From a checkpoint of a small masked image model: 203450 training examples.
Rows from block 1 of the decoder, named by matrix and row number. Rows with one number belong to one attention dimension. Each number is 500 + 50 x the weight over the matrix's rms, rounded and kept within 0 to 999. All counts start at 0. Numbers have three digits each.
# q: attention query, key and value (stacked) (decoder.1.attn.qkv.weight, 768x256, the q third), inputs 172-255
# k: attention query, key and value (stacked) (decoder.1.attn.qkv.weight, 768x256, the k third), inputs 172-255
q.90:456502471512503510377453476522501491493517533497494476468463484477486464429513454485476458506471512430572611471448556480512509531547504536420533532539538573449510555395457405420478624559511506452481551410526507556534512480523451503579564496478525567585
q.91:377506490503475503505519496486447484445483475456606478448485534493513508512523509461442473510513502508519508478516450459511501462486510516541499440406453480494489508475501499466531519470448512528468538540513449524529432416496475554494508533433435417522
q.92:458480448468493525522571490480506482577511477443581503523424431514505508552610494575490533552565480504422469522451455524501523527495532395454427471474428523579462436554534518499455578417368519601440456484408496474509481509500593535528527543554543456523
q.93:491475532455518509403498457507475532568377436415549478416369508540566482525530511468544577463404491537457495493450544469505605571486527475556439514417509496508530529471520456457457466544402510540495498453534562521524442477464512411586582572464516516432
q.94:465485522490508585543523424441561435576479451516445423404447496532526507487524567521516554554590465498552554565523504456494511483476553466449516495413540441455483562460404528443480528523494427518450500452518485471541459515452443442491538492531448520502
q.95:488492479485603471553499490464488448589582534530480576507553580573576542583511524485428451547565574477423527524527404529450525390527572541433456467500580503459524457467467481432577493531448547518570509617485460542473489451464548588497490499463405520523
q.96:495569450528501536524502515477594438490467496550569518422490492494465493484534518531490470564587494432510575553503504507430435496516482460460498512445484531489475468423506516401495495559473518500495613524493461499516507523485483484550530499506440513473
q.97:502437472446529506471528504573430531448487442558492515468599510494520529456448519469478476519539446497495517547554445489501514468450556509538532528471462510459494508423467468478420575481535447488481460475512450454518492586618468525450498583597618527552
q.98:517536511494549445397483574612455496470498535430593433559500558514522400432500564477454475592518538401538546479514545542453470445523473529421526436428470443502427496435501407476503559545479457480475560578531367565627468464525470548549449568382452464599
q.99:527462563500454555472592497519427572503494530541479448537445459473504475487548473452480518367398533589520560449548567506586591491503463526561502499539507484492602509497484450513511481527473542583525507418551552523525450471512490473494491454465587561526
q.100:457526547563440553465488461526557483470466495479580514493582530505498437411499460448409501503549547496523515538423523469489470495494420540527513442533415499466488495415522447527368488509550506461493520535622407537514444613499445512541491591501618488474
q.101:451567473518494505388438450528494511517442458475519543500558506544543470498448456474538576505470528520510513504457611496448493554541452439543545520494528455521527534514504457478564510556425523504493522489478494437400504446515516384554463497445469483434
q.102:437517438520432503638475493464536482436468504485478494472581475467463458439395442399429463397406514615464430487419518492472586470471567618516447546481467543562491491491521524490563501482483495472574500527518543524491477484537485465527451528495480549539
q.103:511509505502613557519474454437577455521444436479412427507526587598576569511327533473527514557488535492424486486470478494511480527457536596494516456461477397482384485492502441521464487454524459393471411464536498467572491526521477475400529482526481443454
q.104:560498454530476511467458447521504493542472450388492515490480501583575526495494481521501555510562577532452531489419553381550477564557427452635484463526382452515494506511541489595535455517478474481502389543578647415498469539395458392509504418568567531466
q.105:558535500501452478540563488490485482525534439476467548482513539571590472480498533406462505482606538533441490601482424463431512477500478513460539471571574459466542537546480549426501414484502464548465450444461569425387397444490535481508604290480480551490
q.106:460510502517438531542463514463488569480425565461550516449452432436437446496570524487445502384462552573498512419443478469561577502475492472482492527426498558506552480465547458534503494459416523572443552466542566574460476480479498472566504476427473453393
q.107:511440534518431450522582451432561512454498485522469499509486508447466601529474518535489492433548476550385483476469528516571506483492478449461458507487403557496445394500497615521505415490513462522458440533531534448605525529500507479423523504525516503492
q.108:569602534579372464462410579558501513455475620519501495488396454365369488522654527611467463451544543386583466516476508505457445494462442336512534493568448595620584491569613548538598452548573624566509563531553572474461608371525508483608579474460594489470
q.109:490439512569451484451494498461540518483532430543522557500477451501520490425509500455539520479476440504473563514516558521545421488539466529521501467426466479479508601504535465573538495592471492570524475454526489483525425567479436552492465526503495456470
q.110:529484433401480490515601477528487438519557468556427521560562493421429525552505476500572436431501484566503456491511450492482521437517531487509441511501542502464567519526508583394486478470544510528558547461467500496486512429592556499486481431496477405601
q.111:438437441507514503505421527429550393484526579467436549425512588490469484518467429506470495517497471460508469530529491473494493469486493513386578590527564517568497453529469488614482450510512524474523491507452499578512559500448458446580502522544482547460
q.112:576501501598524485440509498533479493507494512452509555507485456564552411456454432471544592512446541492555464528535465444559581564566509527539508549539553511588504538486481408486434513536438446436535468437469542467473489536510527431480512545468644471440
q.113:448462582577459564538440417517547465499453371541480454458508464553591563427410619417449523467433440553430536420463601457529538521389507544558493488431436464547463532426448465444661476552465478473527436478484519468567416504528424484512556521459505657525
q.114:445495507456501471485493525402503456531523557522544493493408489531525464487557479554558535546490532438539491498556448467502483493447478447456501532532390590582498550528604438588500428544405532518539463549551523539538496486564530463516496531497499507443
q.115:494546501444572483480501473507473466583577444505498477469484624579622526526492549456515527559534533458429511526523474483495494544525507561443437409525427443368480524498464411425553501593485527545521511519513479475478429520458535559542497439493450458554
q.116:601436553485493545529580562488464515578494413469465379558322522525537568566569487632530607594485607395547400519510458595383497428542485332550593554486433456493433491611491625509657465502523467469491440488547459480551581541594523488474612557561644480498
q.117:483450459538500509525396514520432498453460496479486458431529486452415578530439504544506459434497441554496482359418519485541552447515508498540588497552471534492503436400458551455543522463462524441455537473498584513553597462518397448555531416554463523477
q.118:461420516500511543567490408452515495544455515490550502503565467539527452475499489513575522546597486521453525526485492528592503496492538476466440492498440455478471454467492565578502489470484417521468419515506562430614471543459492557482452466508422377538
q.119:411513472496471506539463410500558483492525439542490484435541497493514472457512518433542510457496477560489453491493522496560522454400521510481504483534529499522558516459484548417465541508470508533464503473521467507447435419484507508494475520459472474511
q.120:539518534470476541509517460515514543514470425531465531467587521505546528447434526464555487525542444493498549463511505581479513540482559525519548515447489476539423486458511552452505529456557483416528495494479464459555485466478493488478479458470555530487
q.121:489514475369520518544494556479486533435535564552549520603517554430499513473429496391389396377463510530490519425454547570535482508473499632489538464454446542522457495506566443517514533531517582503581541486554537546436476494449469485520478491459578574456
q.122:478524488575548500427525519481527523555473482505435539558437494611598516484472427519554545572590569437496506488510544485499487564574500490518558485564496484464463519534514563452526511499496500457519412486394572409431497487480524442458541481521537493487
q.123:466456533479562453510585543529406535470651548581594534440528489490481503485543604483482418527415544481576573511630485508479411518530480555513544495566603579436528579445450408477421538518481569504489541569504444605548483560581476534494527571540588535525
q.124:594553507522545463470596488527494468503467441493485488512495529594624554574374475479558544537519573497436455492510542455437532467523497494558530520662420429470455506519568501488509391506495477479548430471505474464530455443525584444423483524512512462457
q.125:394512526476572562510511497499543526539513562526465517469490471549528537493502462556524476577604518454501516540525469568467483559566604479423474478517576594524464482502453566473490594405494534406455494491439419515485475589511554476576512519496566464506
q.126:519489416483574468474520555524414416526581457466415531474519531500462491515388501543438606591533594388541423594568406530417451544521551486411534579525515495470450485614449482427545478579547479385568497501491487517499587556576464464467573543500532509500
q.127:551502442465464471515469537473527528525528565510444529569469458427416383475540486464495519441467567504539481575473506433563509562511466487462497509388510419539550566568473501600417463476533467523464510475574560550437505457442485505444517515436441502384
q.128:570501464513514509492585507503515492522551554454505488558512530514497485464480450479500479529560520479540479493577554524536488442485476528489531519533496510498450439499506513468502449517526490437537473550444501518556480578496528494519522581491577459483
q.129:516460381508480550571397502529497483544514543516479571350563514520509520442385430493467462541447441460487493482424567448518507539418598569435513541576524462494441420478431486581509491457596439436589442414485562525490514576510419439480405486556370533431
q.130:530427491528429522543536471522506561528502447472483527548450535455493505502531508489512467440399480519506402480540459548476524501518448448462537495529521526503498474635540491527504444615536523575442519465451582422476485552527524475486514535438516563431
q.131:540470517563450489505547439504459529445498473563427422554532513484448531506468455527508637415522549607453472524463471454535540484524536449528420538472507491498495454514379533498547456485483465526501524453499572420504536510558490522433583512445494450542
q.132:494485483449479497611528461482510488524513458551477467496474501469484511525527505524528480468464427512429446537499406478457559510542481483461424504500538518454498490533522503499508535516449509556513490534527511476453480520478566533431522533553426504454
q.133:556537525532521439526436509520528499500475502407480493517530384514513409441420451477410468487532454489540496498464531486521447482524591564489513399446516526534502474444517535551404507469571436422518509463477468562489501581550498486538470478505479533563
q.134:544524612510558541478511519558526562508437443540594480496485547558555473476542562504589475539441416486527494409566596484473515445429446487488494514565463485532507527552525529483554446500495545516443456526501522410504464502439487501440461524498469405514
q.135:465519475502564525494479465481548396530544545611484551440529507528530484476548524451521498523585454523466598550473531443609448592397517556570466444515517453432492541490488514466460477470477463567518447533502463492421404380424500497399339460503489447446
q.136:491534461412518442429516466476571515472520554452466497526387448520507502506601501587513442598583460342532572539520482501536396483436433447434510514510522517501413485529435499445485545479468499600501490605470516471480526485471500461524554440518524511422
q.137:541565568481504497572506469517544549533516418517504474461521519581594538473515485504612477541460433535455587517450512527544499570486471476541514408412494452517526596526466499383569481447467465513592476468565425425468417526482516565493505457436570610478
q.138:470462448504536488497610539459477546452486456573420470491427471499507483469515460510606554476431454501559449529586520605515601494540472471604464527472509529487539558567515522453524476489446513504416535463541521449521500486522566468442462571469637345573
q.139:521461455557487454525491537481466541508500413366552437459464470520579369450396409358437546477347591555492483504546540449458452555562513601487468471342488453600554499433529435587481465488437531442579485481511464502484431545479512514429478617388537531489
q.140:474537443426537463484485456492518432488492525586478515477465551465477522470542515429475480445498529549495546558491525503588443461452543530531465474505531520434498503468501474496449502495518475567441538513517530493541436450536485443508441468488491461425
q.141:516510489501456518455466528523495558502509516528539542531486444466494438395497498436455491481434465477548518523490494512527510452549495531503518537470514530601489555514564476476501535506531507508485481534539506479547449487475471508534553416440578471506
q.142:520556465392496512608474477479486424402581534439399471503589509376380529630454484533556470453491576506536426446513457576516503528483489514452461551450470477443562462518426535533486508439525581481554565526485452562513650409562481563456401415526461640504
q.143:463488461458602526519546470504450494529548452471477517569531543576549538552429492537548576573513573475522395507576469495519446423538538484503481541563469450491480395503475517542541470495510448438460433467456520476500529586561575462418481477644489547543
q.144:495566554490435490614447482520537517426511440454557525578701415492487480482489477537537443538461481506514539462502473492413476564516475476572512517467473483533558470529525534500516507440499538500501505577424552414427532566461521459516468542537451501512
q.145:579522594547370516559530503570495625493548521524465476547468470464475458493575475521500467427419501553500469467445528516501548513571436425498537463567524570543560520544522440452541453479565533555468510490487501492427476526505538517490526507422495558482
q.146:510509448505557450577496508585492437488478397389537572513494525518544584605533532502496522524559488524477450418500385514488476482525560493547449484454528475469526488476513484406528601553468523522505528539454521530554496472484529564463502497431441506508
q.147:593526596527490497516610566494511553538537505421468508547425567525544515590582496515418484501488537503479553489494405474482495560489461485524439426454494504499511470458532442472479481506533562540545565500504487491469475518545539575448475504476448588474
q.148:521616606532469494508468541563519518466509575458531508471540471526495470427471518531405390571527522408497620466420475596426488573559499522516494483487446556566451480476520485461614499460542501404522535523566496497520533605463480483592462538506570504545
q.149:507486477586389509520512519481511486492491474475521485475584432500477333411533492472604570491454560544579500568549554467512604536470414483500460556421483431524614569500517505446461479531440543546560537438498421428512464489413479509470450512495560489513
q.150:472526486450522585519467511500457535447525545503538483631461488508507589604539483479457411382410568563480453335506553543523453464457468529463530436442485534487626567519541403414559487465510630577522517471519462557478509379534539524476475500476454524540
q.151:499511538516501509533529432491537560533536508445471485534502460538523444466548493547609497535587481503435510514514402521480509453609485451454496549496500511535506463549504550365575450553454509500436516485467518375468476578510558476497562392490574522460
q.152:522479445512431526494512555447459475491499541555409480443470591495483515556539421438412582408429496631442444538540538414551491535405469497504482428432505513498573493466487427572484429406530544600493483444489576584416437511573509518500464554463448405427
q.153:475512569518474520544537540494498512478428534565516508577489482424421523478494519469441381397527363469509514419478554527450549530498568498517467538497454560542486464519588458531490575554480547539464590544524498543471474502418531552567560511490537519535
q.154:470569486485475510488462493588488478452471548516540528498508521414404526541598518496411491429575554544545491523407500463514469535474504502440431479468552580418591492471459441460420561488485573496448591556517581540546540468534470533549509529467537465474
q.155:530555569489570454477516569460519516524565549450483449546444445555544432523565453549592514599443404404613555450570507567458508558524456489555506489434514533557574608483489556491559526498478534412613508500544434604501558531475490566464545542495647501622
q.156:530515553442513500539530526490501534558542462446466481573534626578598501475457447432570454528517522487443498467534527511481479580497457582610507422550510484468481571540614482449506445477531479469491455542460433437440383502489583518472492515467492526500
q.157:573494522427552574476530502553521496525485500511488537566485543497537553559489461450517420478480525489464454481516556503430538528557497544518474456437525431448483509508565404468480497537498552484557482575481437478483513494447531538447524401478522548475
q.158:603508569489491513405528465519501480506447514495457500542505644522540585511449458471474544459522524507412526460472570482448518485560474522499546414601472478474432508514517514428497414515573473495477441540501582474545486491421488477537537444557567500426
q.159:508480492521431467522523466453458557522537591523551552572494450448465521458560485497519424453496503526473559505504479521542528521492436440496518530528503591522464516503475444486483490481429535598397558508453549472494469530530499505620579457511539544488
q.160:488486454502479561540518539504477514448521542483510506444506464437415496509509497519484538467477512551563456511539535458490530491482509458464477590485512544492517501526445517513463479524478535523425520517501500495427548558497487498479541529459540470444
q.161:582518560520387439506529582543495556492511466498557557465488436451466344426525430462473534487415538497592454574508498446457451568530459465442528443531556504537491522572570559511534463476599494479486483403486507494471487522529469542478510470433574646453
q.162:506464444644458484521470499532454520472413437481554448520417499490484504481498521549552495500529483459470500473428526476537536542498487456591454550500469475591512450568475556537533517502439438552487484474510535409580502468490508486529525523534468472546
q.163:584525479488488494593429504518508518465541522380497520433461424442475548555562497510435399454446587512457509461485407524417448561535469487423470478497500594492547527537557486469620438569506625556612515571406549548441544451531494536549494561498349655443
q.164:625499440661486498513442504460520498528502485515467482395476463519512445443513498561570634562549451484559545552463617429503455516388530477474518522525504459519530537488479626479556430515588374514579456443584503505501510519417438441450411408542511452504
q.165:412433410485443574519444514486485477504492575418504493348541441491503450377478441408439539463473519550555491562553437468577630436474488536396481587484542568541505556482496466533529566640452545468495504482525551533574435522518451424653573538508454457456
q.166:496440440497423446473476514511486485471437527493507531530456476441411519567555595606471555509580550514475444544415419447492510510437519380560541519615429496538475481503481506569489505471482527506416506511548544539535577499509502450523577508553497470530
k.90:415479429541490505438485512498546463460494526486479482484496505487479553363497495513490426482512414470513519455483567457535435529526464536562544445485451584501522568407492463492496500509493527486433419496501564596492502552509395473562523488604492385434
k.91:454497493509485485469474500486490492524491535498553503527507480510516442504561477430434454482531582523493521557530506479500490443447485528497520512447523586491488528508528429505484497473445525476501506521484406471467427499484563574563505469458478495463
k.92:505498605565487459517559530459497515538467501467497486401406559512512504577627584537462539531531539534493562556499456530486546517484508411426518497493542544513454553552500506503511538457481505557472545515433507464479440496490565523587530516501451426461
k.93:482403493434559517405557532487500553588490473484495421472361533554559413440531447438536598487391469538552511469535568446462515472565510513473526480528555573528614550478510492525516506480416465426497433477520494562559440472537500455506509486476547513476
k.94:530485416490514430521422536442526483577494528462497534429463381525497449483522420537554547592531480512614523505462487478497501514500497451532463464474456504499497512524516516614522446503490476482564402471529483523495488537492525492475486477554454550494
k.95:490541468478619500574491467522528539494523580470521462523522487591614553577504562513477379593556476478450552488551447574467462390467555526454504533446494509451474469530471458440527533492417492506580504507500415476459493515505555550451523454595404469516
k.96:489549471447472480543453487480527475463539571511502573525506440534496491450544482577607412613526521360566526517520509547499441493449446462468489514601501561548459484512494524557441553479449533512533498558466444561495503501528572525563551529589539580507
k.97:413463467503518463512478480506496486484533483504471492542639596460548574505410546471452472530517548518522499548518421527486422463539509517481486505532489513424467496533511526460532483535606460460480440540519512488538510530571465565413525507554539556530
k.98:408464456430498511390470512460546487444513488494592482483535478525507404374496544483431441677561462396570535568510533517467430473430534505485574456507489530549487562389498514542500514521506453463482518531532412540508451532569458487570448474589470396538
k.99:512503561528500570453569532466455497509490546488427404494427545496510481547573424421495600349451492609453526504524488484516545528478533518567465440337489479484636653441517508458572482616499564527487548498563519453500426496535524449458539437389633503555
k.100:613585554480480471529486538536492495447522458531532576585623486488530453442458487441383412536496490438509585482475439558493408422446480563549514388499514571415506489359555487462508465439573504435465502515465555494467488543455452508558542571475478570497
k.101:608628503447533515498458484552488529464514479466454452590591514504545504451390477476480567560461522464561510586522524547469488569559520525493505538521535476544513494585477499546544489457546424424500533480518458472506544458537480474480503501456440469521
k.102:528535561470484453569488511519442559413493524564441504452576474471469481448372444394437421336452504523441488472472498486476506530476498606536494584568478521555496463465503429463482469519510564408537481458452591508484484533496483444509504460492432481523
k.103:548562476518565487464472508456460475542518477521511494506476553612621528474346473398493492567511577434445430491550548474472498531537533582503558525533496391451386466512528367556534437484546378444559359525476481498581423562452497435428523525500503482544
k.104:578570581523537520566491505552476482559543467489426491513479582582586496552439475521500560545460507451478477429488522454476458532486482536528508418501480470515521510462496566432575437449592516435590498551472537497488550500490519495509507521456566563424
k.105:572528602578496466545481491523491525511508448441476448490535476571650420448486531377400544499465543592553586553519481528503556520567495517488495504423499435611575580546494514494497448494497464482563459412497474474451371488487505556484536507494557537557
k.106:575542550531502486495460504520470533499502562531473554565449465441417484530524468461437484372433543582533510456489496466538513518455510532421504507560579543487568534469485440552504520435508496517566529490462499524435532467497513498524505506423442510479
k.107:580454607433469496525593468538476493574458404494451458529460556494490552563499495450454503397523459539375461435489485481522598517480565495581511482522505528529399488513495610521518477493472503538545502566421564462513443501449566510458519514455577611465
k.108:573545485531384505460462467583512500479509494593468583545375443407339424501705469611433430486487538422581508564421492495536381572454484339480468485511529501585556552655447515464493549434532569613491568461534550501407571478474471488569483505517562429440
k.109:465449501567464508521513490511476485464515501513477548488530475496483498445525439452432506469488481472463512517501456504510486559450472559482545508477549505492532609513493486492469563524517602526458523443401589426422475542455425509620502556610457530495
k.110:535522607466470492457580507504488513456474445558483496558506487405442526571541578490471513394478501561565494537543532526484547506499478469505493563464515419499550537545503461450484496550462544545450582486534389487491520436456549528461541490508481439561
k.111:519496454542503470459393486495519487522486599469567496506481457481480507464449515526453400496538478450486465499470571527582491468425498491413510542514466552605409422518470367548518518507422444532543418512495480509556527476478408373541490515437474476441
k.112:475455468535516518473429482480541476469476470469477414445480509566543438469388507490512532531508467451504420480476526467487523495406504549552562467512546444541560534464502427414506500518490399419442480458482513482513520531504464440484471409447512500519
k.113:374349498508521502547513510482452567503550501494467535411544536539536496450391382427477545492453500505470522460524519476470505512514522616517518464465518548541488528559534558464472473473595472395568462447465600396501486594543408496455478480560485515545
k.114:495495541534483554487578471556514497549447533458488495473385481570497524519588532572465500517548439471419453520470432450490499568489481450582501458535472590536498476485476528466575504474434462536398518493418607417451488533473497381596537488402468418416
k.115:504569471502560499557482491499509521517566442411509499513502454585673495474483519432522476589465490436521527490528464522470450462514511560491487436488505475445492534407505421487493514547451569487528518503485466478444406488525565571482525507483430473568
k.116:543438531493486484464684485477506545642487403536464538467315534562583457491625509553431632623512605508516473572495449498473548441542524368554482515430473505660423523591538671497475416534524474491436422446495521424530409615553530442500490524512584424487
k.117:528507383462559502492483512469472457435546529491468513506430513353350585591385451543475534417458500483510443447502462506494551458526510503493520509478506539448442439511474562474545522468527524447493545522527545547543661506583413532457463516596507449553
k.118:581513564463524520589494494474481463520492512467517463470627647538531534596469581502541485545586471543490510547545466507533565525460482489488439465504500472457430473537512572533568502513498469501516468522470473394551485535439513528472527438580423493471
k.119:515422527483448454570454492474466529501505473495552491441572478494507469449482461420520559437436478597522538490509495522520523479556499561540533497564538513498587488488514602585433492465497456508503459436505554426511424501536575507519527492578385534556
k.120:503534528465506513511543461504521484552526450532457562550626502523578520469415438416516517508525463519479542486482456473480515544539555561515459502528472439496449530539477507596461514461572512459472431481497545476441453510476538509548487491544511488449
k.121:406527554466447557517529475557503515438504456504481531533528591453551576378447575318341430352431511516470525537511482508500543490500555629486508434510495547462441523471464499489549515488563530506479551560500557453470425505528475461564549602447511531538
k.122:487525549531543505509465496489502516580479451554421527495413528667646519522484473517576576594472456446495512432467558461504477550505466485561523437578482389546511512540466546540541452486534385461475393490511552461498484448439509490485521460511493514451
k.123:415471555492526564538492490502553502430477458428528473503509450477472617511579605567511475473499470486481532474473442487461573519431489457589503499511438587472480502484534460458518524568465589516388626532526495513538554435518487486544579499496576454537
k.124:588518581550561495466624477519494464570466392548425458518463566633666518538382502413506544566491622492440494562521537503480511548445515510488521526628515385478429584527477506488458492480489499450483443513465510464427441502491609465416522571434525413453
k.125:521464557475496461556553504457522569538474489507503458488470529503488532484558536625568525556445468517523511482475455557470545456524465435531495518499463592548453516514532606511537443532473473476484477525522452421557524491566534492487536417530536556509
k.126:481482422518523519464518512513499485482473518508494507484444518526505507462401541552527643622560480386564439555504484498483435469463513448542543548475435486531406518498505493442601524525504485413477461444475483431563560595525452463471505528491431444515
k.127:540556416515395485394507497520513479439481601551527534494530417451428372363545418436540548475527554527559605596475561437515548567493466502486471538545542498452535515426446445474475500486471483524520456483491498492511460468416436443518500492425568555492
k.128:487482494467485553516568525531495540521479451494479497485498462516502484489536466526573482552518500434485460506499532541474468489524515458504490455544508491509503551472517497463483505505492507461478524479459473457474536525478579489543469560482559464536
k.129:529538386458490462564515496510481468492500545442431478466630528459433484394349461473497545510474437521518420477490470497551499502489515549492532590583488468440470489534447489618582513463540489396536461522483626536563550479568398460382509542515387678524
k.130:479527571396506497445609461530498505505490400485465499521422606496518576488534486472489546455545538513386493580479453476493488536560501473552502476528459506477467515544480580459507458510571463549404442499525581414527458423588440471474517496481569517502
k.131:609546508564456472567520543508437548508535533438524548416470485506423549582531475539571596437512514636496393454502448446524542517563454412550495480508502475536572451624515452544565397517493430556567509474458502482499545507542616539407516377478451440428
k.132:522470454581496481445575503499443553584520592582433533502453560513488563556526500501511481455478408560468501476501552436505540522519490520527564549480515493503467421555493459496510498493487475528509517473497574512531460472487496480458565452448487520449
k.133:514503444562500490460564505504508532439449454415515514451597426514524438398401508465528497528514566498517531507445529533463486560522506558551490537525482478568503472416514515516455481499504452437535522460482482511559535553529428397506458548450453529573
k.134:432536535399591509465603464534507477514540491488503512514570454603586466477516478436557482577513548480470495552508513500503449554539455542549450465593496485471530511494472506503430517486504494461412451451472452471456440581567517434522405524511585448554
k.135:494561477471443472573514520562511489460499591574614555521528433474470452483584465460492348452529584494495491475478533486501486542497465517465459450559527585508589506464534461513538525414490553480495499510454450529524454496436517550510469566500456605406
k.136:519539486502553474516486527507505571559536513513487506471418589580612524497499540553450470659534573363495507493494492528462435536550512508431526441482522496518461492521481496489492534490547438438515489468479437462545516541499463551516514533553486591471
k.137:575547495497470446533553497525500477521516429478490564468575509526574509462506527446475439546530460503524490577534409428475528524569445508495482466391513517486534569476512452514509478563527494497576446572505538473506422473539527536488580447499488609510
k.138:560497557587514518483606494486555561578399332481461459443437524583596540562513515511502473510556479491491469490412472445448552507563493441618467467469480443519495537519515492427478480605440579514419433513535556474424462560408573427419545394525594427513
k.139:521465448452479462450530509565461508467461433433509473489527470529565386444388502356487587495494502520485513608463516502426497458516565525480497487472478450578523539403468490496527465503434364435505445503472515457448442565467498456487484491329465416511
k.140:492511474532510505544465524493543492485466512585527459465418566469545515462510514413431399425427539494527520453489524504471480541511488531461509498396485494491583591506521463517582528448539536455475500519495462556536452483416488504552506570408398573483
k.141:541484465509491468470584505486459526464460481523487545424469494432475425404499526433419567468521561474500500564477442532473459562529505523555514536488522480588517493508497491495410495569505572478483573464483545510498483533501438469507503485483573490586
k.142:540429532432481527497453506542447481385473574526505493556484525299317573691581555606462447418480450479497479498539429586501447464471521457425509510437514460502506452458455435486484580483542582578456612574468460548518664367530446614544538510523417605557
k.143:438512590512538574482549471493514490486523461532411436522543530558553576565436582586516609593573472568499425562510468533498530467507557412492495509470449452487412493550508631402555502484479446451433410539521477359523545559557504467393499485506491457491
k.144:414574545507453475510516497561453534397601494575569598587679409465389485467572497579530494531489497469543518537541441528525446497487513456523495468568536556464588497492460540466462503523505517538517623514492459452467550459546451509603506479535448395606
k.145:526501483470416443540570484530490550571547496474535613512455458520529521455586418453486494422516469576459518522494513499545475516494461474578470465563545552540551447518501517526457453559517513572541451444458578517513408481539436463443531508564487485488
k.146:525528520473597496456525494471494454456537483491521483525502575540545534594516555507542570513496572477454506440507520543500458482477465573490500440508515487419546461478477539436434467506494522509560549540542448505526516585462523558512452546466546510535
k.147:546525453372508444478527501519463502529585497512537505639432438554608455572542468471536467504511514484476567489517510531525439520438473555538469351530511492430543514453512421569483522432460517584562505510472417572486429456509603585496462556457469538488
k.148:557522565511516424456412510552501503483535481525530552503597424475505406398445462507394384624565492418563583537488508582472420566488493564520495514484537509481466543431485494573529558474555501435598522455438535494481502617437393485529465509513518524479
k.149:531483490473421467471490518500517536486472585399520485531508497440428427570684522555513567498471488572529534527504505485501510565480475414488490540493555512515600535521476515545566489531417561587528540537476460530419531476467521546549539430485562496460
k.150:469481553484578537535542490498473483498478398498440497541491580541590562541421491363464563335421420593436517497507508437500544551527508625551492472456528481487586585394496519504451506510481536496552447489490564571514458488466521524429483463564486441598
k.151:500506596459494492489572502496456575674579482522481533523505597534549514456570500567563516564501450457518497469563443548483580495603466437509506517484558546553496537572493569476505512548469482544527516557490510449478472466581545533564571517582508592462
k.152:560489422566420463485431503513470490502472504548533536418415509494499446558566438474545514389503502592458457479477549407533552525489541464459477528562506524510594488544524443555516500452460483558553433445471558563444448467429602509530546540436406481424
k.153:423464475543446520474541539441488490396486442501476505432423383370373468451493435444493500379478405495560468516483512483471498543536465491588499584509496553546554549510533462508493445595477539540555602460515581538512509531453442431446521512454596456526
k.154:440525470475513481419488508491526500480501568486511437510394455439400436571589475501493485382497458527539482502523504522535512493524495492414503455444512569504624516459513460494480535510430477550437555542522481604511506438543494485533473482468530501522
k.155:523490558539557470488541452469547490521424414448538470427490499662660523549539470568538499664649468400437563450446494528493501549451470508581478410501510504606475472379526568511510501518405423476539487474494452422606459507452547442470474459469617485593
k.156:528538561516441483419553488529474482483521469579481568613606465521541451423458440401523485495512510491505463496547536432498496508525485500472476562522510448458456490543494542488436474537517551550524474534489560463485394494427527524452562479522529491501
k.157:482548494463548505519550495466485486476539465508462478543518586455515521556473455405479493430507498528458483488502485566497552490435445561433465454576502473408489504486523471461484536549524508540555526520534461477516519460505529509462474517566518537510
k.158:564540473545500481548454496511462481524569448497444529506561496488520460430396474432454501504461550486526449495538452499549503468503565532489506572507519452505475495600467532564494487479583479476537418472489463478487493499508468493481478415578564542452
k.159:499514517511464495501505533507488527506477464541517531479468491496499523424538443468338418452436429504475480490531498480488468459545470509426528474458525531488529631494503380471439501563450575533468502515468504515441470466542472557582553452568495476522
k.160:518546481462493512518456524523492487577506485508484457521437498499453555529577450601554511489549450494487436460456497511482461487501532419494474478564526558489558577540533533521550532491514451548456538426469555516510569499594479410527524486485446502466
k.161:495470488517416474460487484522538508512473523465569542485423419482470409436658488519580554521529550501512546592425513542492445457468459389544447493542474522478480525505533591475497508481472438572455506450510577493515444518501508435527487478427514489424
k.162:553507504509535476416542514472517523566493468468430510425421470528491501566484571550480604593461494531538528530472443497514460517572511431568504537432532456551494513537465609524537453558550489514593458496514515489438553571405551489440528498476504518450
k.163:523435515450545504537431488578455523490519490493524491559450553492573545470486521424410488439434454502455543511540448546516446554550542566492540497364512494479520506432436445461562542514495481532545535491486519548505445566604402494555530474605404554537
k.164:589480443544529516529424483471572473646467534457451505464466492618586499531542530581562596655544538487517529549445520460522482601483529423516474480494501455502520505568459554594570488372524447450503365484451497499488533616460489451478464535458346626445
k.165:523455515549423556522448500466497496548412468431508405477510525498496437376451542421508552413474453616518499477525488452529599488481492532474523577529451520573513462441489408510470477512416482492406484472505559532521444548522487404591510478491543472477
k.166:552487421509505552478507496502505482625520463436452487503388459441451488579564544607473519508480460520593482500524421503500487448521562406391500520499481595465510473589484574481533504431505506496562504507524486547478591488554543506583495503560449510415